{"horizontal_flip": true, "widths": [64, 64, 128], "attention": true, "residual_init": "zero_last", "adamw_lr_other_params": 0.0014, "grad_clip": 3.0, "lr_schedule": "cosine", "final_lr_fraction": 0, "weight_decay": 0.02}
Rows from block 7 of a small class-conditioned image diffusion model, named by matrix and row number. Rows with one number belong to one channel. Each number is 128 + 24 x the weight over its row's rms, rounded and kept within 0 to 255. All counts start at 0.
After each channel's rows are labels from the 100 images, of 14848 (inputs lightly noised), where the channel reaches its highest value: "responds to" is what is common among them. Only what is clearly more common there than usual is listed. The data: photos of plants, animals and fungi (iNaturalist). In brackets: how many of the 100.
# convs0: first 3x3 conv (model.mid.2.convs.0.weight, 128x128x3x3, each kernel summed), inputs 64-127
# convs1: second 3x3 conv (model.mid.2.convs.1.weight, 128x128x3x3, transposed, each kernel summed), outputs 64-127

convs0.77 [179 112 138 155 129 115  92 149 145 111 127 110 112 146 155 159 141 114 103  67 149 106 112 167 132 130 135 114  99 124 163 139 146 129 165 142 123 121 154 154 136 138 103 194 124 176 136 126  93 133 113 185 139 136 160 129 132 116 163  94 180 120  82 175]
convs1.77 [137 112  83 127 137 102 171 180 106 131 125 102 133 159  71 135 150  52 104 150 168 151 122 159 110 139 143 115 121 151 140 136 126 129 152 136 124 115 120 146 100 118 103  99 144 118 154 129 156 146 142  95 151 144 138 123 123 147 113 148 126  98 119 138]
responds to: phylum Arthropoda (76); class Insecta (71); order Coleoptera (29)

convs0.22 [115 156  88 156 138 121 139 151 141 159 105  72 116 109 144  85 100 153 136 134 119 143 132 148 178 132 171 146 132 153  96 105 114  85 121 140 127  96 102 128  99 160  73 121 135  92 102 151 135 145 144  92 146 181  93 130  58  91 108 128 110 153 101 145]
convs1.22 [164 115 119 124 134 155 131 142 133  93 173 128 101 109 136 139  97 111 145 127 105 107 160 103 120 146 125 149 122 119 155 147 114 127 154 137 111 132 131 116 105  99 125 128 136 136 130 200 170 168 109  95 161 159 141 146 166 128  95 147 111 134 141 148]
responds to: kingdom Plantae (48); phylum Tracheophyta (48); class Magnoliopsida (41)

convs0.115 [123 135 132 140 156 118 148 128 122 106 138 116 168  73  99 104 145 110 139 126  98 148 111 128 120 114 136 103 126 138 107 202 154 123 148 137 142 101 121 154 149 110 117 158 118 137 108 129 156 113 163 159 149 127 144 127 133 136 138 115 150 145 127  67]
convs1.115 [122 152 158 151 136 121 120  99 126 145 152 134 149 160 161 100  83 118 122 146 140 110 129 166 147 129  80 147 119 168 144 156 116 133 120 138 113 101 164 133  98 103  99 104 138 106 129 111 106 146 113 123 144 208 151 159 136 141 138 187 117 149 134 150]
responds to: class Amphibia (26); order Anura (25)

convs0.105 [109  85 114 104 138 138 140  88 124 125 141 143 106 157 113 124 117 126  72 125 128  86 151 119 131 151 165 151  83  91 134 172 111  97 128 130 117 127 122 134 145 126 104 124  94 171  86 112 155 142 139 139 111 101 109 144 130 112 121  97 125 125 148 131]
convs1.105 [101 131 119 103  95 129 129 158 107 158 109 146  91 123 154 152 148 112 132 152 153 145 142  84 127 145 121 133 101 117 121 131 100 139 130 116 120 129 203  94 138 173 128 126 135 150  99 128 158 193 145 101 102 153  95  99 133 116 139 123 126 129 159 144]
responds to: class Aves (89); order Passeriformes (52)

convs0.93 [124 146 150 137 161 102 126 147 159 130 120 128  94 126 138 112 122 121 146 168  96 112 152 147 183 117 146 121 140 147 117 114 116 119  96  72 129  79 142 152 160 142 156 122  98 121  81 124 121 103  95 163 167 116 135 107 163 124 118 143 159 130 193 118]
convs1.93 [159 109 116 147 130 132 103 114 133 183 141 108 103 151 139  98 160 127 164 119 152 111 131 167 163 145 192 145  86 140 130 113 108 129 135 165 100 150 115  94 105 169 147 157 126 129 144 168 121 161 149 131 156 110 155 154  80 147 121 131 105 145 137 116]
responds to: order Accipitriformes (29); family: Accipitridae (27)

convs0.4 [125 123 113  97 142 119  57 112 114 142 134  85  82 116 129 109 104 122 136 117 139 123 141  89 128 178 140 136 115 161 109 127 114 132 145 124 110 104 121 128 135 105 141 103 166 109 156  99 115 157  76 123 158 133 140 130 131 150  91 107  87  98 117 102]
convs1.4 [169 142 135 118 181 113 129  88 125 139 107 151 106 111 127 115 121 153 116 132 140 157 129 123  96 107 110 118 129 126 150 180  69 107  97  84 150 101  85 122 115  99 141  95 118 175 144 148 184 182  83 125 118 161  93 109 113 134 141 113 134 147 146  92]
responds to: class Aves (86)

convs0.82 [101 124 123 109 118 115 118 185 146 128 145 110 181 154 163 137 131 134 133 146 101 137 104 123 131  90 128 142 146 133 152 184 134 125 142  66 132 135 102 127 146 111 100 162 137 147 122 164 155 129 114 138 110 128 143 116 112 169 111 120 123  96 146 173]
convs1.82 [173 101  80 104 107 102 101 161 132 113 116 132 112 128 111 122 113 105 141  97 117 163 133 127 132 156 116 118 157 143 115 127 195 176 112 130 187 143 150 141 128 154 100 162 104 125  94 126 105  98 142 114  88 106 148 103 155 120 106 140 131 145 175  80]
responds to: phylum Chordata (97); class Aves (96); order Passeriformes (66)

convs0.53 [109 161 166 116 108 146 110 120 114 122 125 127 136  92 128  59 119 129 168 132 138 160 161 104 159 108 130 106 156 114 104 133 109 133 114  85 132 155 121 107 114 135 110 130  94 121 137 154 128 120 145 143 144 180 110 120  89 126 140 135 108  82 112  99]
convs1.53 [132 148  94 104 157 158 194 121  96  97 138 136 126 124  81 133 138 143 135 100 102 106 127 120 122 126 105 145 107 171 128 130 136 137 209 124 131 137 122 146 137 168 120 147 147 131 100 144 135 131 113 135 129 100 128 157 151 113 139 175 109 138  85 103]
responds to: phylum Arthropoda (77); class Insecta (75); order Coleoptera (32); family: Coccinellidae (29)

convs0.49 [136 151  84 143 151 135 139 122 134 152 138  98 127 146 142 110 155 141 107 105  92 122 136 137 121 162 139 144  97 175  83 122 119 120 117 123 160 132 101 141 134 137 113 111 149 110 112  83 112 111 122 140 154  99 102 154 169 158 144  82 108 129 157  94]
convs1.49 [129 135 120 122 151 184  92 125 125 133 177 153  76 117 138 149 141  98 119 138 139 154 101 163 132 133  58 116  81 165 115 113  98 156  96 157 181 126 120  85 129 120 114 154 119 109  79 124  99 155 132 140 161 141 129 122 147 159 144 135 148 132 140 138]
responds to: phylum Chordata (99); class Aves (98); order Accipitriformes (37); family: Accipitridae (27)

convs0.52 [ 90 145  56 156 122 130 135 134 126 126 108 114 130 117 129 137  94 118 121 100  81 139 141 108 170 167 156 133 174 103 167 113 108 170 146 141 104 154  95 164 137 150 122 126 139 111 151 162  80 101 179 115 137 150 135  89 141 114  96 158  95 119  83 100]
convs1.52 [133  98 155 155  88 117 108 112 115  94 125 140 160 167 155 153 159 156 103 121 127 136 168 167 180 124  84 137 126  80 114 131 129 113 181 107 145 104 120 144 147 109  85 153 145 125 128 149 159  75 133 111 135 177 157 174 162  65 127 169 149 155 113 130]
responds to: phylum Arthropoda (68); class Insecta (63)

convs0.75 [141 153 123 123 102 144 127  99  94 159 117 129 135 129 117 154  97 117 137 143 117 110 138 107 108 111 140  87 137  92 150 123 117 133  91 136 138 156  98 125 124 180 106 128 161 162 101 102 121 121 100 120 122 151  95 124 122 190 106 141 127  75 144 151]
convs1.75 [119 132  87 124 147 124 113 115 100 145 118 132 127 142 129 153 145 123 110  95 162 156 127 153 136 114 136 165 186  96 112 169 157  89 121 123 126 180 104 128 140  98 147 116 151  92 113 163 110 135 128 137 105 143 162  89 125  82 141 115 102 141 114  98]
responds to: class Mammalia (28)

convs0.118 [129 105 135 108 137 145 116 137 151 126 182 133 134  79 132 100 188 144 154  80 157 120 124 152 137  98 140 143 138 137 149  89 139 116 107 174 139 128 145  99 126 127 162 153 106 132 125  99 126 128 124 107 113 145 149  83 138 142 114 133 103 114 155 117]
convs1.118 [ 80  90 141 123  92 128 128  95  94 116 136 115 105 120 162 110 145 155 131 146 135 112 117 131 126 115 112 120 127 104 144  94 156 150 184 123 147 138 150 132 105 159 140 147 123 132 105 120  94 127 130 136 141 117 143 143 134 159 111 151  62 115 125  67]
responds to: class Aves (85)

convs0.54 [128  93 134 111 108  89 142  89 104 137 142 120 123 139 104 104  70 109 136 129 115 174 132 182  98 136 146 175 117  92 188 127 175 146  81 123 139 132 134 126 148 110 107 148 112 158 157 116 127 102 113  97  80 118 129 113 165 135 153 103 171 100 116 133]
convs1.54 [140 106 123 170 125 116 128  94 132 137 147 176 103 134 170 159 156 155 116  86  85  98 112 147 111 121 106 132 129 130 108 161 119 125 159 110  97  90 111 113 143 152 149 110 127 169 121  90 155 116 111 112 132 104 124 112 143 139 141 164 109 114 124 181]
responds to: phylum Chordata (93); class Aves (92)

convs0.97 [121 131 133 154 106 114 137 146  86 158  95 142 117 119 138 135 115 167 116 122 118 155 123 125 136 112 120 144 142 152 150 121 102 139 112 119 119  89 139 116 119 182 121 169 117 109 117 142 149 105  95 117 129 144 111 113 122 124 110  90 131 127 138 126]
convs1.97 [142 126 125 148 134 142  85 121  98 110 129 158 133 162 120 146 113 131 142 171 138 123 111 141 152 129  98 115 135 143 143 136 143 115 135  80 110 139  87 126 120 137 139 152 146  98 149 129 158 146 133 120  99 150 129 159 122 118 128 134 149  97  97  75]
responds to: phylum Chordata (99); class Aves (97); order Accipitriformes (35); family: Accipitridae (27)

convs0.102 [149 130 115 111  91 140 122 130  86 178 103 153 142 124 128 144 156 178 148 113  89 124 148 116 119 158 150 159 121 100 156 106 119 120 143 145 167 148 163 112 138 139 128 149 107 150 105 121 147 114 149 121  95 118 124 140 128 119 181 117 153 111 179 134]
convs1.102 [126  79 127 124 114  92  96 142 147 149 114 117 115 101 121  81 131 109 142 101 170  83 163 103  99 140 152 139 131 122 148 106 141 129 130 102 160 122 139 174 153 147 163 118 135 164 141 146 136 101 183 106 137 143 123 127 110 138 145 105 136 120 142 116]
responds to: phylum Chordata (92); class Aves (84)

convs0.76 [142 177  93 132 136 138 126 172 142 102 107 173 126 135 126 148 173 134 107 146 115 112 122 144 115 161 144 138 142 157 182 137 161  94 147 139 122 117 111  94 128  75 115 136 136 148 156 151 167 147 126 153 122 146  79 100 168 136 109 145 117 107 107 101]
convs1.76 [ 88  84 107 122 138 152 133 125 129 134 139 128 151 178 118 116 135 120 165 100 148 139  92 100 148  94 124 153 109 145 107 128 135 146 120 127 142 126 155  94 169 147 145 179 112 131 132 133 132 124  78 159  98 118 112 105 139 112 157 111  99 116 112 163]
responds to: class Mammalia (33)

convs0.80 [118 171 127 149  88 145 124 119 111 118 147 175 156  90 136  84 110  91 109 120 107 132  95 169 137 126 128 135 110 139 132 141  92 140 139 135 112 146 141 122  96  93 178 127 114 123 134 103 124 119 118 148 140 144 126 137  75 103 161 132 106 161  74 190]
convs1.80 [155 125 124 118 121 132 146 158  93 115 100 128 111 147 110 127  87 208 165 117 140 139  94 108 117 143 139 130 136 169  87 110 170 116 150 135 112 128 101 127 133 113 144 107 154 110 100  98  98  98 172 171 136 138 151  64 137 138 150 111 130 118 125 138]
responds to: class Insecta (81); phylum Arthropoda (81); order Lepidoptera (32)

convs0.57 [151 101  97 115 136 115 145 101 132 140 166 110 137 124 122 121  90 112 138 127 149  94 187 132 128  61 160 131 120 107 178 168 181 139 132 109  99  98 161 127 108 166 123 112 112  93 143 110  85 124 100 131  86 101 117 117  93 118 110 132  87 160 144  89]
convs1.57 [173 113 138 123 160 120 114 137 124 134 147 106 156 111 131 160 115 126 117 148 129  87 132  89 139 140 143 113 127 156 119 139 175 156 129 126 139  87 107 121 123 137 120 179 138 137 143 112 121 136  94 107 154  75 171 138 104 136 135 134 144  60 126 131]
responds to: phylum Arthropoda (87); class Insecta (84); order Hymenoptera (25)

convs0.79 [148 147 124 143 130 117 134 146 129 106  94 154 122 159 126  85 112 137 154 147 149  88 137 110 120 135 141 118 100 124  97 128 148 158 102  71 143 167 131 153 127 109 127 144  80 106 137 128 131 169 152 134 143 131 134 155 121  66 148 140 156 120 128 140]
convs1.79 [124 148 181 115 106 126 135  82 124  94  95  78  96 152 108 137 100 136  73  88 126 110 146 145 105 135 134 124 147 122 149 102 140 103 145 116 134 125 119 140 106  77  92 123 137 127 172 155 135 146 124 150 135 148 155 135 109 141 123 140 148 131 126 149]
responds to: class Insecta (65); phylum Arthropoda (65)

convs0.104 [173 154 114 119 115  95 163 106 118 118  94  89  99 142 101  84 103  91 139 127 127 129 176 139 106 100 155  80 130 141 124 138 139  93 143 102  99 131 110 152  88 144 107 131 147 167 101 101 111 104 124 123 119 167 170 165 123 135 129 143 121 127 128 170]
convs1.104 [115 137 123 127  95 139 165 129 135 112 107 165 164 123 149  94 103 105 117 122 103 129 116 138 117 144 118 127 109 165 144 125 108  97 149 120 111 117 137 135 123 133 199 180 158 133  99 127 134 181 151 124  82 103 133 155 128 108 162 119 120 114 132 136]
responds to: kingdom Plantae (32); phylum Tracheophyta (32); class Magnoliopsida (26)

convs0.66 [130 123 146 122 183 141 140 129 134  96 194 142  99 119 110 119 143 121 154 103  87 172 138 150 132 130 109  74 124 128 138 171 157 109  73 125 117 160 174 121  85 110 123 119 134 140 117 139 119  54 115 104 154 135 163 153  93  97 149 141 102 106 108 146]
convs1.66 [145 127 105 118 143 103  99 114 125  96 142 145 121 160 126  97 140 110 117 112 126 118 131 102 131 163 123 103 176 128  98 153 174 128 131 125 189  98 142 136  99 103 143  92 159 141 139 152 126 122 112 108 132  90  97 138 135 169 101 128 148 122  94  99]
responds to: phylum Arthropoda (80); class Insecta (78)

convs0.73 [130 120 153  87 104 127  72 114 143 124 102 127 107 136 112 180  91 124 151 137 113 133 115 160 111 131 100 125 146 162 121 132 160 109 156 160 132 106 108 112 121 121 134 129 174 172  80 118 113 118 116 100 108 130 117  91 133 124 131 139 135 129 108 150]
convs1.73 [163 120 136  96 128 166  86 133  98  81  64 125 116 113 139 123 107  83  98 160 136 156 137 116 183 109 115 125 118 123 119 154 119 148 119  84  92 121 122 126  98 124 112 137 108 102  78 159 137  87 141 143 159  88 115 165 126 139 111 142 139 147 120 145]
responds to: phylum Chordata (95); class Aves (91)

convs0.100 [129 117 100 120 131 146  98 129 134 161 133 151  90 139  92 139 147 152 142 102 158 154 177 186 117 117 105  87 108 128 121 130 119 132 132 123 140 120 150 113 114 149 144 135 131 131  88 138 147 114  86 142  97 106 145 124 104 144 110 156  91 113  89 134]
convs1.100 [140 149 103 144 119 187 178 172 125 109 118 130 128 129 151 119 140 107 143 139 119 105 128 145 130 120 126 147 143 159 127 139 164 124 121 113 111 135 122 102 151 162  85 144 110  72  57 144  89  91 157 100 117 166 160 132 134 100 154 126 115  99 130 122]
responds to: class Malacostraca (46); order Isopoda (46); class: Polypodiopsida (31); order: Polypodiales (31)

convs0.39 [108 168  96 118 163  71 106 137 127 120 129 145 157 111  90 140 132  94  97 148 125 148  75 100 140 111 128 112 139 129 150 130 103 119 124 117  90 115 154 101 160 142  97 108 138 116 120 106 113 148 145 145 155 134 173 186  99 147 124 116 126 126 162  65]
convs1.39 [128 126 137 139 151 112 112 104 109 107 120 189 104 133 109 131  83 101 169 138 164 117 157 131 113  97  83 135 135 144 155 179 129 133 137 159  87 110 133  92 150 135 125 169 136 131 101 140 115 108 132 135  85 140 165 164 162 116 144 125 144 138 159 153]
responds to: phylum Arthropoda (64); class Insecta (62)

convs0.14 [133 152 148 129  98  59 121 157 146 141 141 123 116 112 132 144 106 101 122  79 127 169 120 169 134 130 137 119 139  93  90  84  83 157 130 175 109 107 103  94 125 159 135 180 127 156 141  96 136  99 134 146 116 108 102 149 114 126 127 144 147  97 105 109]
convs1.14 [129 133  79 124  95 152 116  94 191 147 133 114 187 154 115 159 194 139 140 124 151 130 170 118  78 162 172 109 157 138 151 150 150  80 139 166 157 166 131 114 143 155 140  89 130 164 112 125 109 103  92 128  99 102 136 138 112 114 129 109  96 114 130 106]
responds to: class Aves (89); order Accipitriformes (35); family: Accipitridae (28)

convs0.74 [126 118 129 124 119 134 122 152 150 147  94 157 133 139 139 159 153 129  88  81  94 152 169  94  84 129 143  98  84 133 129 162 145 132 180 133 135 123 181 136 117 119 147 125 169 114  86 171 122 111 118 135 143 121  95 123 155 154 114 135  80 150 121 111]
convs1.74 [ 59 155 151 125 149 121 143 155 163 127 105 144 109 116 159 150 121 117 148 138 108 128 112  98 129 100 116 106 111 110 110 167 122 117 127 107 107 147 133 130 143 128 142 111 147 115 145  92 104 185 162 149 113 114  79 101 119 157 181 127 164  81 130 114]
responds to: phylum Arthropoda (77); class Arachnida (33); order Araneae (31)

convs0.18 [133 117 142 137 168 125 126 108  91 138  80 155 128 131 121 122 186 128 124 109 110 127 105 141 106  87 178 117 119 119 115 115 147 144 117 164 151 106 125 132 163 144 113 122 155 163 132 112 103 154  89 109 102 108 110 159 122 103 125 139 117 176 107 159]
convs1.18 [166  81  88 159 120 165 130  89 124 139 122 128 119 122 143 138 120 133 139 105 159 173 100 179 109  97 174  71 136  96 118  94 136 135 175 130 149 112 147 137 123 172 157 107 147 152  76 161  98 107 158 119 151 138 124 164 140 111  85 164 149 134 140 161]
responds to: phylum Arthropoda (90); class Insecta (87); order Diptera (31); family: Syrphidae (29)

convs0.32 [108 175 103 142 125 110 115 161 116 126 153 139 158 130 117  89 130 149 104 129  96 139 161 151 103 129 108 124 172 131  83 187  98 130 125 146 117  87 168 116 128 119 114 167  97 145  87 126 133 116 163 126 149 113 147 144 152 130  92 110  88  98 131 183]
convs1.32 [101 112 105 171 126 154 156  87 120 136 130 100 162 142 166 118  92 123 135 149 117 101 144 107 147  96 111 180 115 133 113 119 129 127 129 140 118 165 136 101  71 142 148 109 116 145 134 145 173 110  94 119 118 134  70 123 119 102 129 155 141 103 137 153]
responds to: class Aves (86); order Accipitriformes (25)