Weights of a small class-conditioned image diffusion model.
Model: 2.11M parameters, norm groupnorm, activation silu, widths [64, 64, 128].
Training: muon at rate 0.0056, 11400 steps, batches of 384.
Rows from block 5 of a small class-conditioned image diffusion model, named by matrix and row number. Rows with one number belong to one channel. Each number is 128 + 24 x the weight over its row's rms, rounded and kept within 0 to 255. All counts start at 0. Numbers have three digits each.
After each channel's rows are labels from the 100 images, of 14848 (inputs lightly noised), where the channel reaches its highest value: "responds to" is what is common among them. Only what is clearly more common there than usual is listed. The data: photos of plants, animals and fungi (iNaturalist).
# convs0: first 3x3 conv (model.mid.0.convs.0.weight, 128x128x3x3, each kernel summed), inputs 0-127
# convs1: second 3x3 conv (model.mid.0.convs.1.weight, 128x128x3x3, transposed, each kernel summed), outputs 0-127

convs0.85:112137124147110086130105111131193070089139143138127110111134157120124151128098124194124146142139140083148140110131138113116101100153111137164117101143120139128107136128193137110144131087140156119100116092111117118100105099134132123109093150118076118133158120120116138130169111117117134156152090150103129123096135108121166112129094125132129122176123159163150159188104119175094127138108
convs1.85:117087160137130123099136133111103096099156110093138123097092113124104141156160121118153118113105118148094103081121138111118098125098134139105111136137086104102121138128142129116096144106141090169136157114122091164112103112119138146096162098186157117091095149145124143117163133129137135116094123115132138144125103127140136119112178166119163107106145074125123154103166079151093106083167
responds to: phylum Arthropoda; class Insecta

convs0.89:150151149122092119150154123169157137108116128154114172092136104112093120121113158163110156100151159169153087144115106127093115093139109135109126129116132089106149145136126080130093150148140163106125123111159158123128151102162151110132132126148127135138110085156139150136180104097106116097159115102085188110118133122139107080108115173155116153127101174121120157089123142109146117129114
convs1.89:165115142191123136147129083124109107121094159127102127115143126143118118104106160160129119166144161142095093151114132136136170093096115089154112149114121132130153134147075119126103108130163141169075177127146102093086148163098095093103090145110156135136143139148084127104115118134120159134132142133153145113105135115137122137085148162170138150114134159157130152138138141158134151169133
responds to: phylum Arthropoda; class Insecta

convs0.69:150121105116106107125121122144113143110115107118103104103159086139132155125126135115125129111119124138125131122182171153101136174128110131095091130121114124150111181118104081156125128125059141164133146160107093102123075107096111117140117111156095164087105103126127163066155135111133118152133118137112133124130152135131177134144126129090124101152097133128110151085126114138050123113124
convs1.69:125151148123183117061113154118103120099087156148105126137113124113106147130105131140138156112175150126108127125133172102095122145123123121125137125173119098155098155140093136181141116104155096130094117146157175096156130089094136125104107131099147169184145090125131114133117156118123104128098119146138147114095186154120097156150135127124125150180103129138139089151123144133144134131106
responds to: phylum Arthropoda; class Insecta; order Diptera; family: Syrphidae

convs0.109:146114110085102097085092141119174174108134112147126151108110161151104137148135123130145140139106095165161153123176147126132170093127124118122091152112105130116103175154125107132150109129131101078129117088139118089136091146117114139170146136174133140134145140061116102108099143148135108114106118082139116094117157162138125124081125079166141110124132113104135128147127150120148158118147
convs1.109:148091078089113128136098117153133110120136142090160112114127131139127084106120130137155122116123091122116101140112127163134153142137134141127128164106128139154137141093117130083101134088146143118089126082177116109146145167131137134111108130123105101113126123159184152150145125118141065116082138121109151088103147170129117158130091125163109092116165130091134091106136124130083180096117
responds to: phylum Arthropoda; class Insecta

convs0.18:129129181118123121156131127144085085120115110118111141131110152095141127140132156125139097119145072099108111146159142133151114076135131148126157132160115109132131079162110092103138139175137135081097113109070121160155113147131116109151162122144106112161114119073128109153122108128167131100122156136098124142155158174162100101120105144130105104105124152138103127085124159110109143119175
convs1.18:146076143155111133113143093141107145134092153136181091137113130134084211119115149134172160129086116143105151108123148150133154100114107106131149121100117094120157168098147097132095127106117154171119116124143140140116145098113113119146141123122118100107128142139125113126119143096125139124120134114146098130086123161151057132179102116113161110120101147113124126140126115189108100098140
responds to: phylum Arthropoda; class Insecta

convs0.49:087102104121124143113136171142113129129159059123144109078127140112149192168124110174129134135122111133138136126126145105146114123100131132079119130148105105076137053125118154122119126117122117134087127115142097118134108086090140107131129117120127161116146143128107069118148143125140161103170126137100137076132106163137108132139122106068123149133125138100138135138121105145086119159153
convs1.49:080100112121108097166169143127091110150115126142101102078128147116159093130132132152158090129108110132097148112145163108108111103119102168096124117127136138152095156165156099133108107140128119130128083153148135123109103123138100117148146082143155134161117124130086094103117174082100114110120135114105140146124133088162137097172129086132119156150134123166163088132130149122132162095160
responds to: phylum Arthropoda; class Insecta

convs0.24:139092195134140116128133081157127145131147127101129125170113181103111143133121182154148113125128163175129151115151145120112080106103148081141147136159125115135126095156164110110140142080115089146131138142103123116124100124120137143162177127126156129129159129095102170141169117118095158183149126078140121095150139111161122129135111148114165141135165130122113119105126148103121111120144
convs1.24:145139100130104106122117116118111101124068123145126140128123139129112146133117116146177118130130114132108156136140164153113119100101073126085118118117135127062133146165078114133137159119142124113097156160103148086095143123108151116109138200149125123070139100138115109127116127127126097136115162157125143129098085133146139129140158120150149110107158154149136109100167084152131102140197
responds to: phylum Chordata; class Aves

convs0.111:158144113154084061126162102151114125155145137125152110157149125185172103123149123089162096123120121087119139138169191125125141129104110131141117141120170068156111137130084156081163150149136146108144102139110123122120166099100158111124124116099157132147130139157125141142127117133130115101095100154110171139136124151131140128124162091131125150146105141113134146119164093116104152146158
convs1.111:133159147148147113133112101114133132161134134145097159161137132110121116149160127105152156175134129078118149150150119132136144121137107157107103080105143169157179106108147125150150130142129180106182141156153152094104158129128138112121107122121126109146139142143108138175087105164133123126081132132150102139135098178091097114158108188177137161102141112118121134131156124130106155089129
responds to: phylum Arthropoda; class Insecta; order Lepidoptera

convs0.93:098131118147146114145093084130090114097142103170137151151136157138099111160148092100167152113166139196129117109139075106124107128149143105060126128119131110076120132112122112140115128130148105108128107125103131147098128132121140167164127130127116082137101115099141116125084188131148122099123118090140121088132130136113080110151131142150157122149146151117158115168102132136117116114172
convs1.93:133106092110142133116142131143135162126087161144132165134154138116121127182130138141149120154105159114136116148130111084101074133119158116116115113083093150133151106166091121131091131098092128143126149142129141068155125108122124127112132088172104117112165168125089162161126112161148133166107109109096118118099088094115155103116149080153107117103160115120167143146135124136161107151148
responds to: phylum Arthropoda; class Insecta; order Diptera

convs0.81:100129152155122130137107182171140077119168086168142165146107129129109100124125137152116110095138117139140103136139146161121095123153112122115102095115121154134154145128156135142147135122098124139079140140156088089104114127134110110152138142132148157110134129134117087151119088086092133134138139116169124138159112142123087125115136094130165148090144171094177146168104188144148140154150
convs1.81:113142130112173094142118139109125142153161134144141115117097108118113144073160095138090139113111142107094128109129139146132130149148140090127140150149152152138123145105149115120165140054103093157108138130113116154147123138119089139132139156094113128166127127145116091124174115122136121139163146075089069111165122128144119169134119115130171085135108118126136177101089179114154131145106
responds to: class Insecta; phylum Arthropoda

convs0.26:128124117127075170118127095133178121134088110120116132136100107118107136123109105133097129175161150141171111137148137108137120124124066152162130135114133126123091208126128157105134122126114137084163106161135161149105134134122095100130136119111152144141143125101090125092139163137121144109081135121136106095159115088165166117123122130125165081130072135128158117150087128135112113113121
convs1.26:108119176103141196139108119134101117077121125100124190129131169146118131060098129109141095115147115105152134141089141124091118152100136146161132134114173117097116145148133083123107135094130128128131127134090106077138114112113132128155145133107142141147136129153113127156147113149138169115165150143156148111147137076137154127117149108148162108094083135133103118114109091154149141091148
responds to: phylum Arthropoda; class Insecta

convs0.51:139159128084106126147107100119162102129138122138108118131126126104154100147147137086091163115154122103131138147090161084090103073169150130107107081139142099107151125153171104110119104112100175101139124120140098147118142146122108118105114139142116128125176130127155108131114086122131154135110135128158185113118138144137130155086071188175125130150123128160152138122150146129111102115152
convs1.51:139123131119080146125149155114175166115137125110103097079136132067124165154136133115121099117113123102106097141140085111139060121149122107171143138124133114120121126080119129120112097182106087124155122110068158149165140113165139112114104113124100163129149116126151177159121138127140113133145133163147149150150128120102105108108097131102093133138145129143160142167128174149119115110122
responds to: phylum Arthropoda; class Insecta

convs0.2:166125150107152127134146137127115157146130105097127111114134131147100125179109117148155139160123135139098185103133126147120108119109184152129107165157145134150126118098154154130132160126118117128155127117132138161129159136141153154139104064119124121126173157145114112086118139110110184150138133160166152125097120097149057059113113101147140143100112090092094120104139153124135114116120
convs1.2:121114114111136137149107128138132114129180133155130175136117111098141189115102128125157121172106137124117125091112191151149122150115116144095130132146150118104128090119159146102111115141131131114156140099133097136131148089107093131142140119174169155177124147122130151116114169126167090159118142132120112177149098163162162132128111163108124112095150106144189121114155145143135099174108
responds to: phylum Arthropoda; class Insecta

convs0.17:127155123104126134176116134140131116099151078100128113110149140160098121107107117107113139140130159149137110153088140111184142142126125195144122092132146097140120156133121162122130171131097138140121141122143115113168152184130103188121116159138116145110112130118117132126105121141122123168138107099117098147176121110137177160093062131126111148130106133078136120111111166090151160105117
convs1.17:122147151122071124106118154162128122110126107072082081096148089122162121119033122103153128102153122146147122107099150132143135141122128125133105132130146125125084141199172133117109115141097160173088108141116116139070128108140143143127145148170143115125126134155152140126158136140079158123109122142146117111119132112129130128152087150115140128099117131138134113132151099128148093149133
responds to: phylum Chordata

convs0.48:088121154108097097166131145096106089192093135153121105093087104088163171171084138117159127128095109099118108090126169137126122124122079127167139169120112099176120144107096116128083120151100143132156148162111143148133174142136123126127129133149137139120136149108166110122105119135110108123168123111117128078121131112122124161130083115137172151128143130132117146140125113136102109115126
convs1.48:130121123128102101156126151154151119097096109107127141163129140164126156095169125100130127129155130107138169124131144125145168148133083115109141139124193107185140150124121150178121131161107112158118153114077129111134114127127098117149156115161109127121154105069150118147155122089109140117121161146109131087135108090088098083093118130099134068120157135147153097130135109119148138100132
responds to: phylum Arthropoda; class Insecta

convs0.44:128126108131127140164106141147149117145161145117140124115150141151135157117190134145115088167084171141149083142130142132120101171120159149129122119105132168110131155095154163106105163154127146139096160148139154133105131088112121128105119149134178158117137157113139136095127174133081083109147128105141123115106127106164132116104156163093191088149150149111139119126129138133115135118185
convs1.44:143141106140079079155145128143133157149167152105167111120136127120092092154121095159162144132136179085141125151158151130128144142126126140079151130130157191094168127125107109138136119146112136153130133149163101139120092103142102091136120162100151116107160128134146080130139095119125174074097119115140141167115100112129114089134108127137129121129121107122142120149098108083118163144093
responds to: phylum Arthropoda; class Insecta; order Diptera; family: Syrphidae

convs0.107:171095079143137142156125083123167084121099125151137155161153169136114136137111141117121102096159089111114120080109084121189103163130136094141142163170117093130155180108104116127149108148129156107131153128162137120159103113108113125096128152097127099161123137160102141076137145150131110127142130130138121131169128097122123091102104106149130141120136142123102117137129146119083164103128
convs1.107:123140138082092121139153142183095153090134078162136142153126115112146106097164121102113142134114131133122077131087160154133117150091135116121181136119114088128139131127074162160103149153116164133082134166127150135136142137118106125174167117126112138095149126132129111098116141156111142142150146121152149122137169137132105137098173159115143173157141108118093127092115150113165112126161
responds to: phylum Arthropoda; class Insecta; order Diptera; family: Syrphidae

convs0.72:125161097119136140141165107125153139107134115179127112146117162147130100139105116164145095129100075111138150123143139168137124135141150129153123119119112114101118124125173140139120093149111130146146125127080092164127083168160115143104148105109122104141084148154168085168122119072175182157114140113129153072110137145128132104129130133174134121172098137151142126122119143095123131161100
convs1.72:165084165138093126130161128155160148144138142153151098112123124123151141130139137087109133110139163134160126109102111127116163082112146157084101133150136089111141112152130130138184128143135163144137131116168119158123112129098100142143126151133107194115179164169119126160149147101107144136157095102135145149152118178113119156122155127090152127100188145150104143126129121131119133084143
responds to: phylum Arthropoda; class Insecta; order Diptera; family: Syrphidae

convs0.126:123144151124106154120133132141111161128157163161151103119088107157174116117170129151113122118149111120142173092114123146131156151096134124157083109119144145107096120103133088120114155131140105108120137101149164103120090098164122081164161114138192141138149102135098131182121158123148168144134110108098152125159141109105168119113103133132113143084146111137140143141145100169170161138117
convs1.126:120147108174134128129084128130072142121102153116126170100151138174136113100135147128106103128156135132101122090149087055133100152068118138116108119134157130163103086148103152113126138106136109124118143123124109193126149125123091144082143108118154139125134152096140106144150140101128123108118149155087155105191117121136129130160118134152160130103119111103107170102150143130115100114125
responds to: phylum Arthropoda; class Insecta

convs0.70:140049100116116143196151127167078088110131158153135120115194079152097103136125123093137134132167166108151148136158166123113114146134140112091160138122163105102149129144103112142128097108154152164164110104133133146156147127114136121124141151174120170144130124111107130156111113098125139160158116138104109123141106143146123098131147149134118114147112160120133133109144110101135137083116
convs1.70:122111161128096129147160138163131111127131135144130112107120086153116152119165085146120089131096152182167135140105095118183125141111135111102150130122145148118081155094146118097124121121098150103113116147103106144158106148146139175128136091117084104154170123169116130139066127109095148098114192130131161122136137116137094131117121130166112137121145115097095146167138137102114115150097
responds to: phylum Arthropoda; class Insecta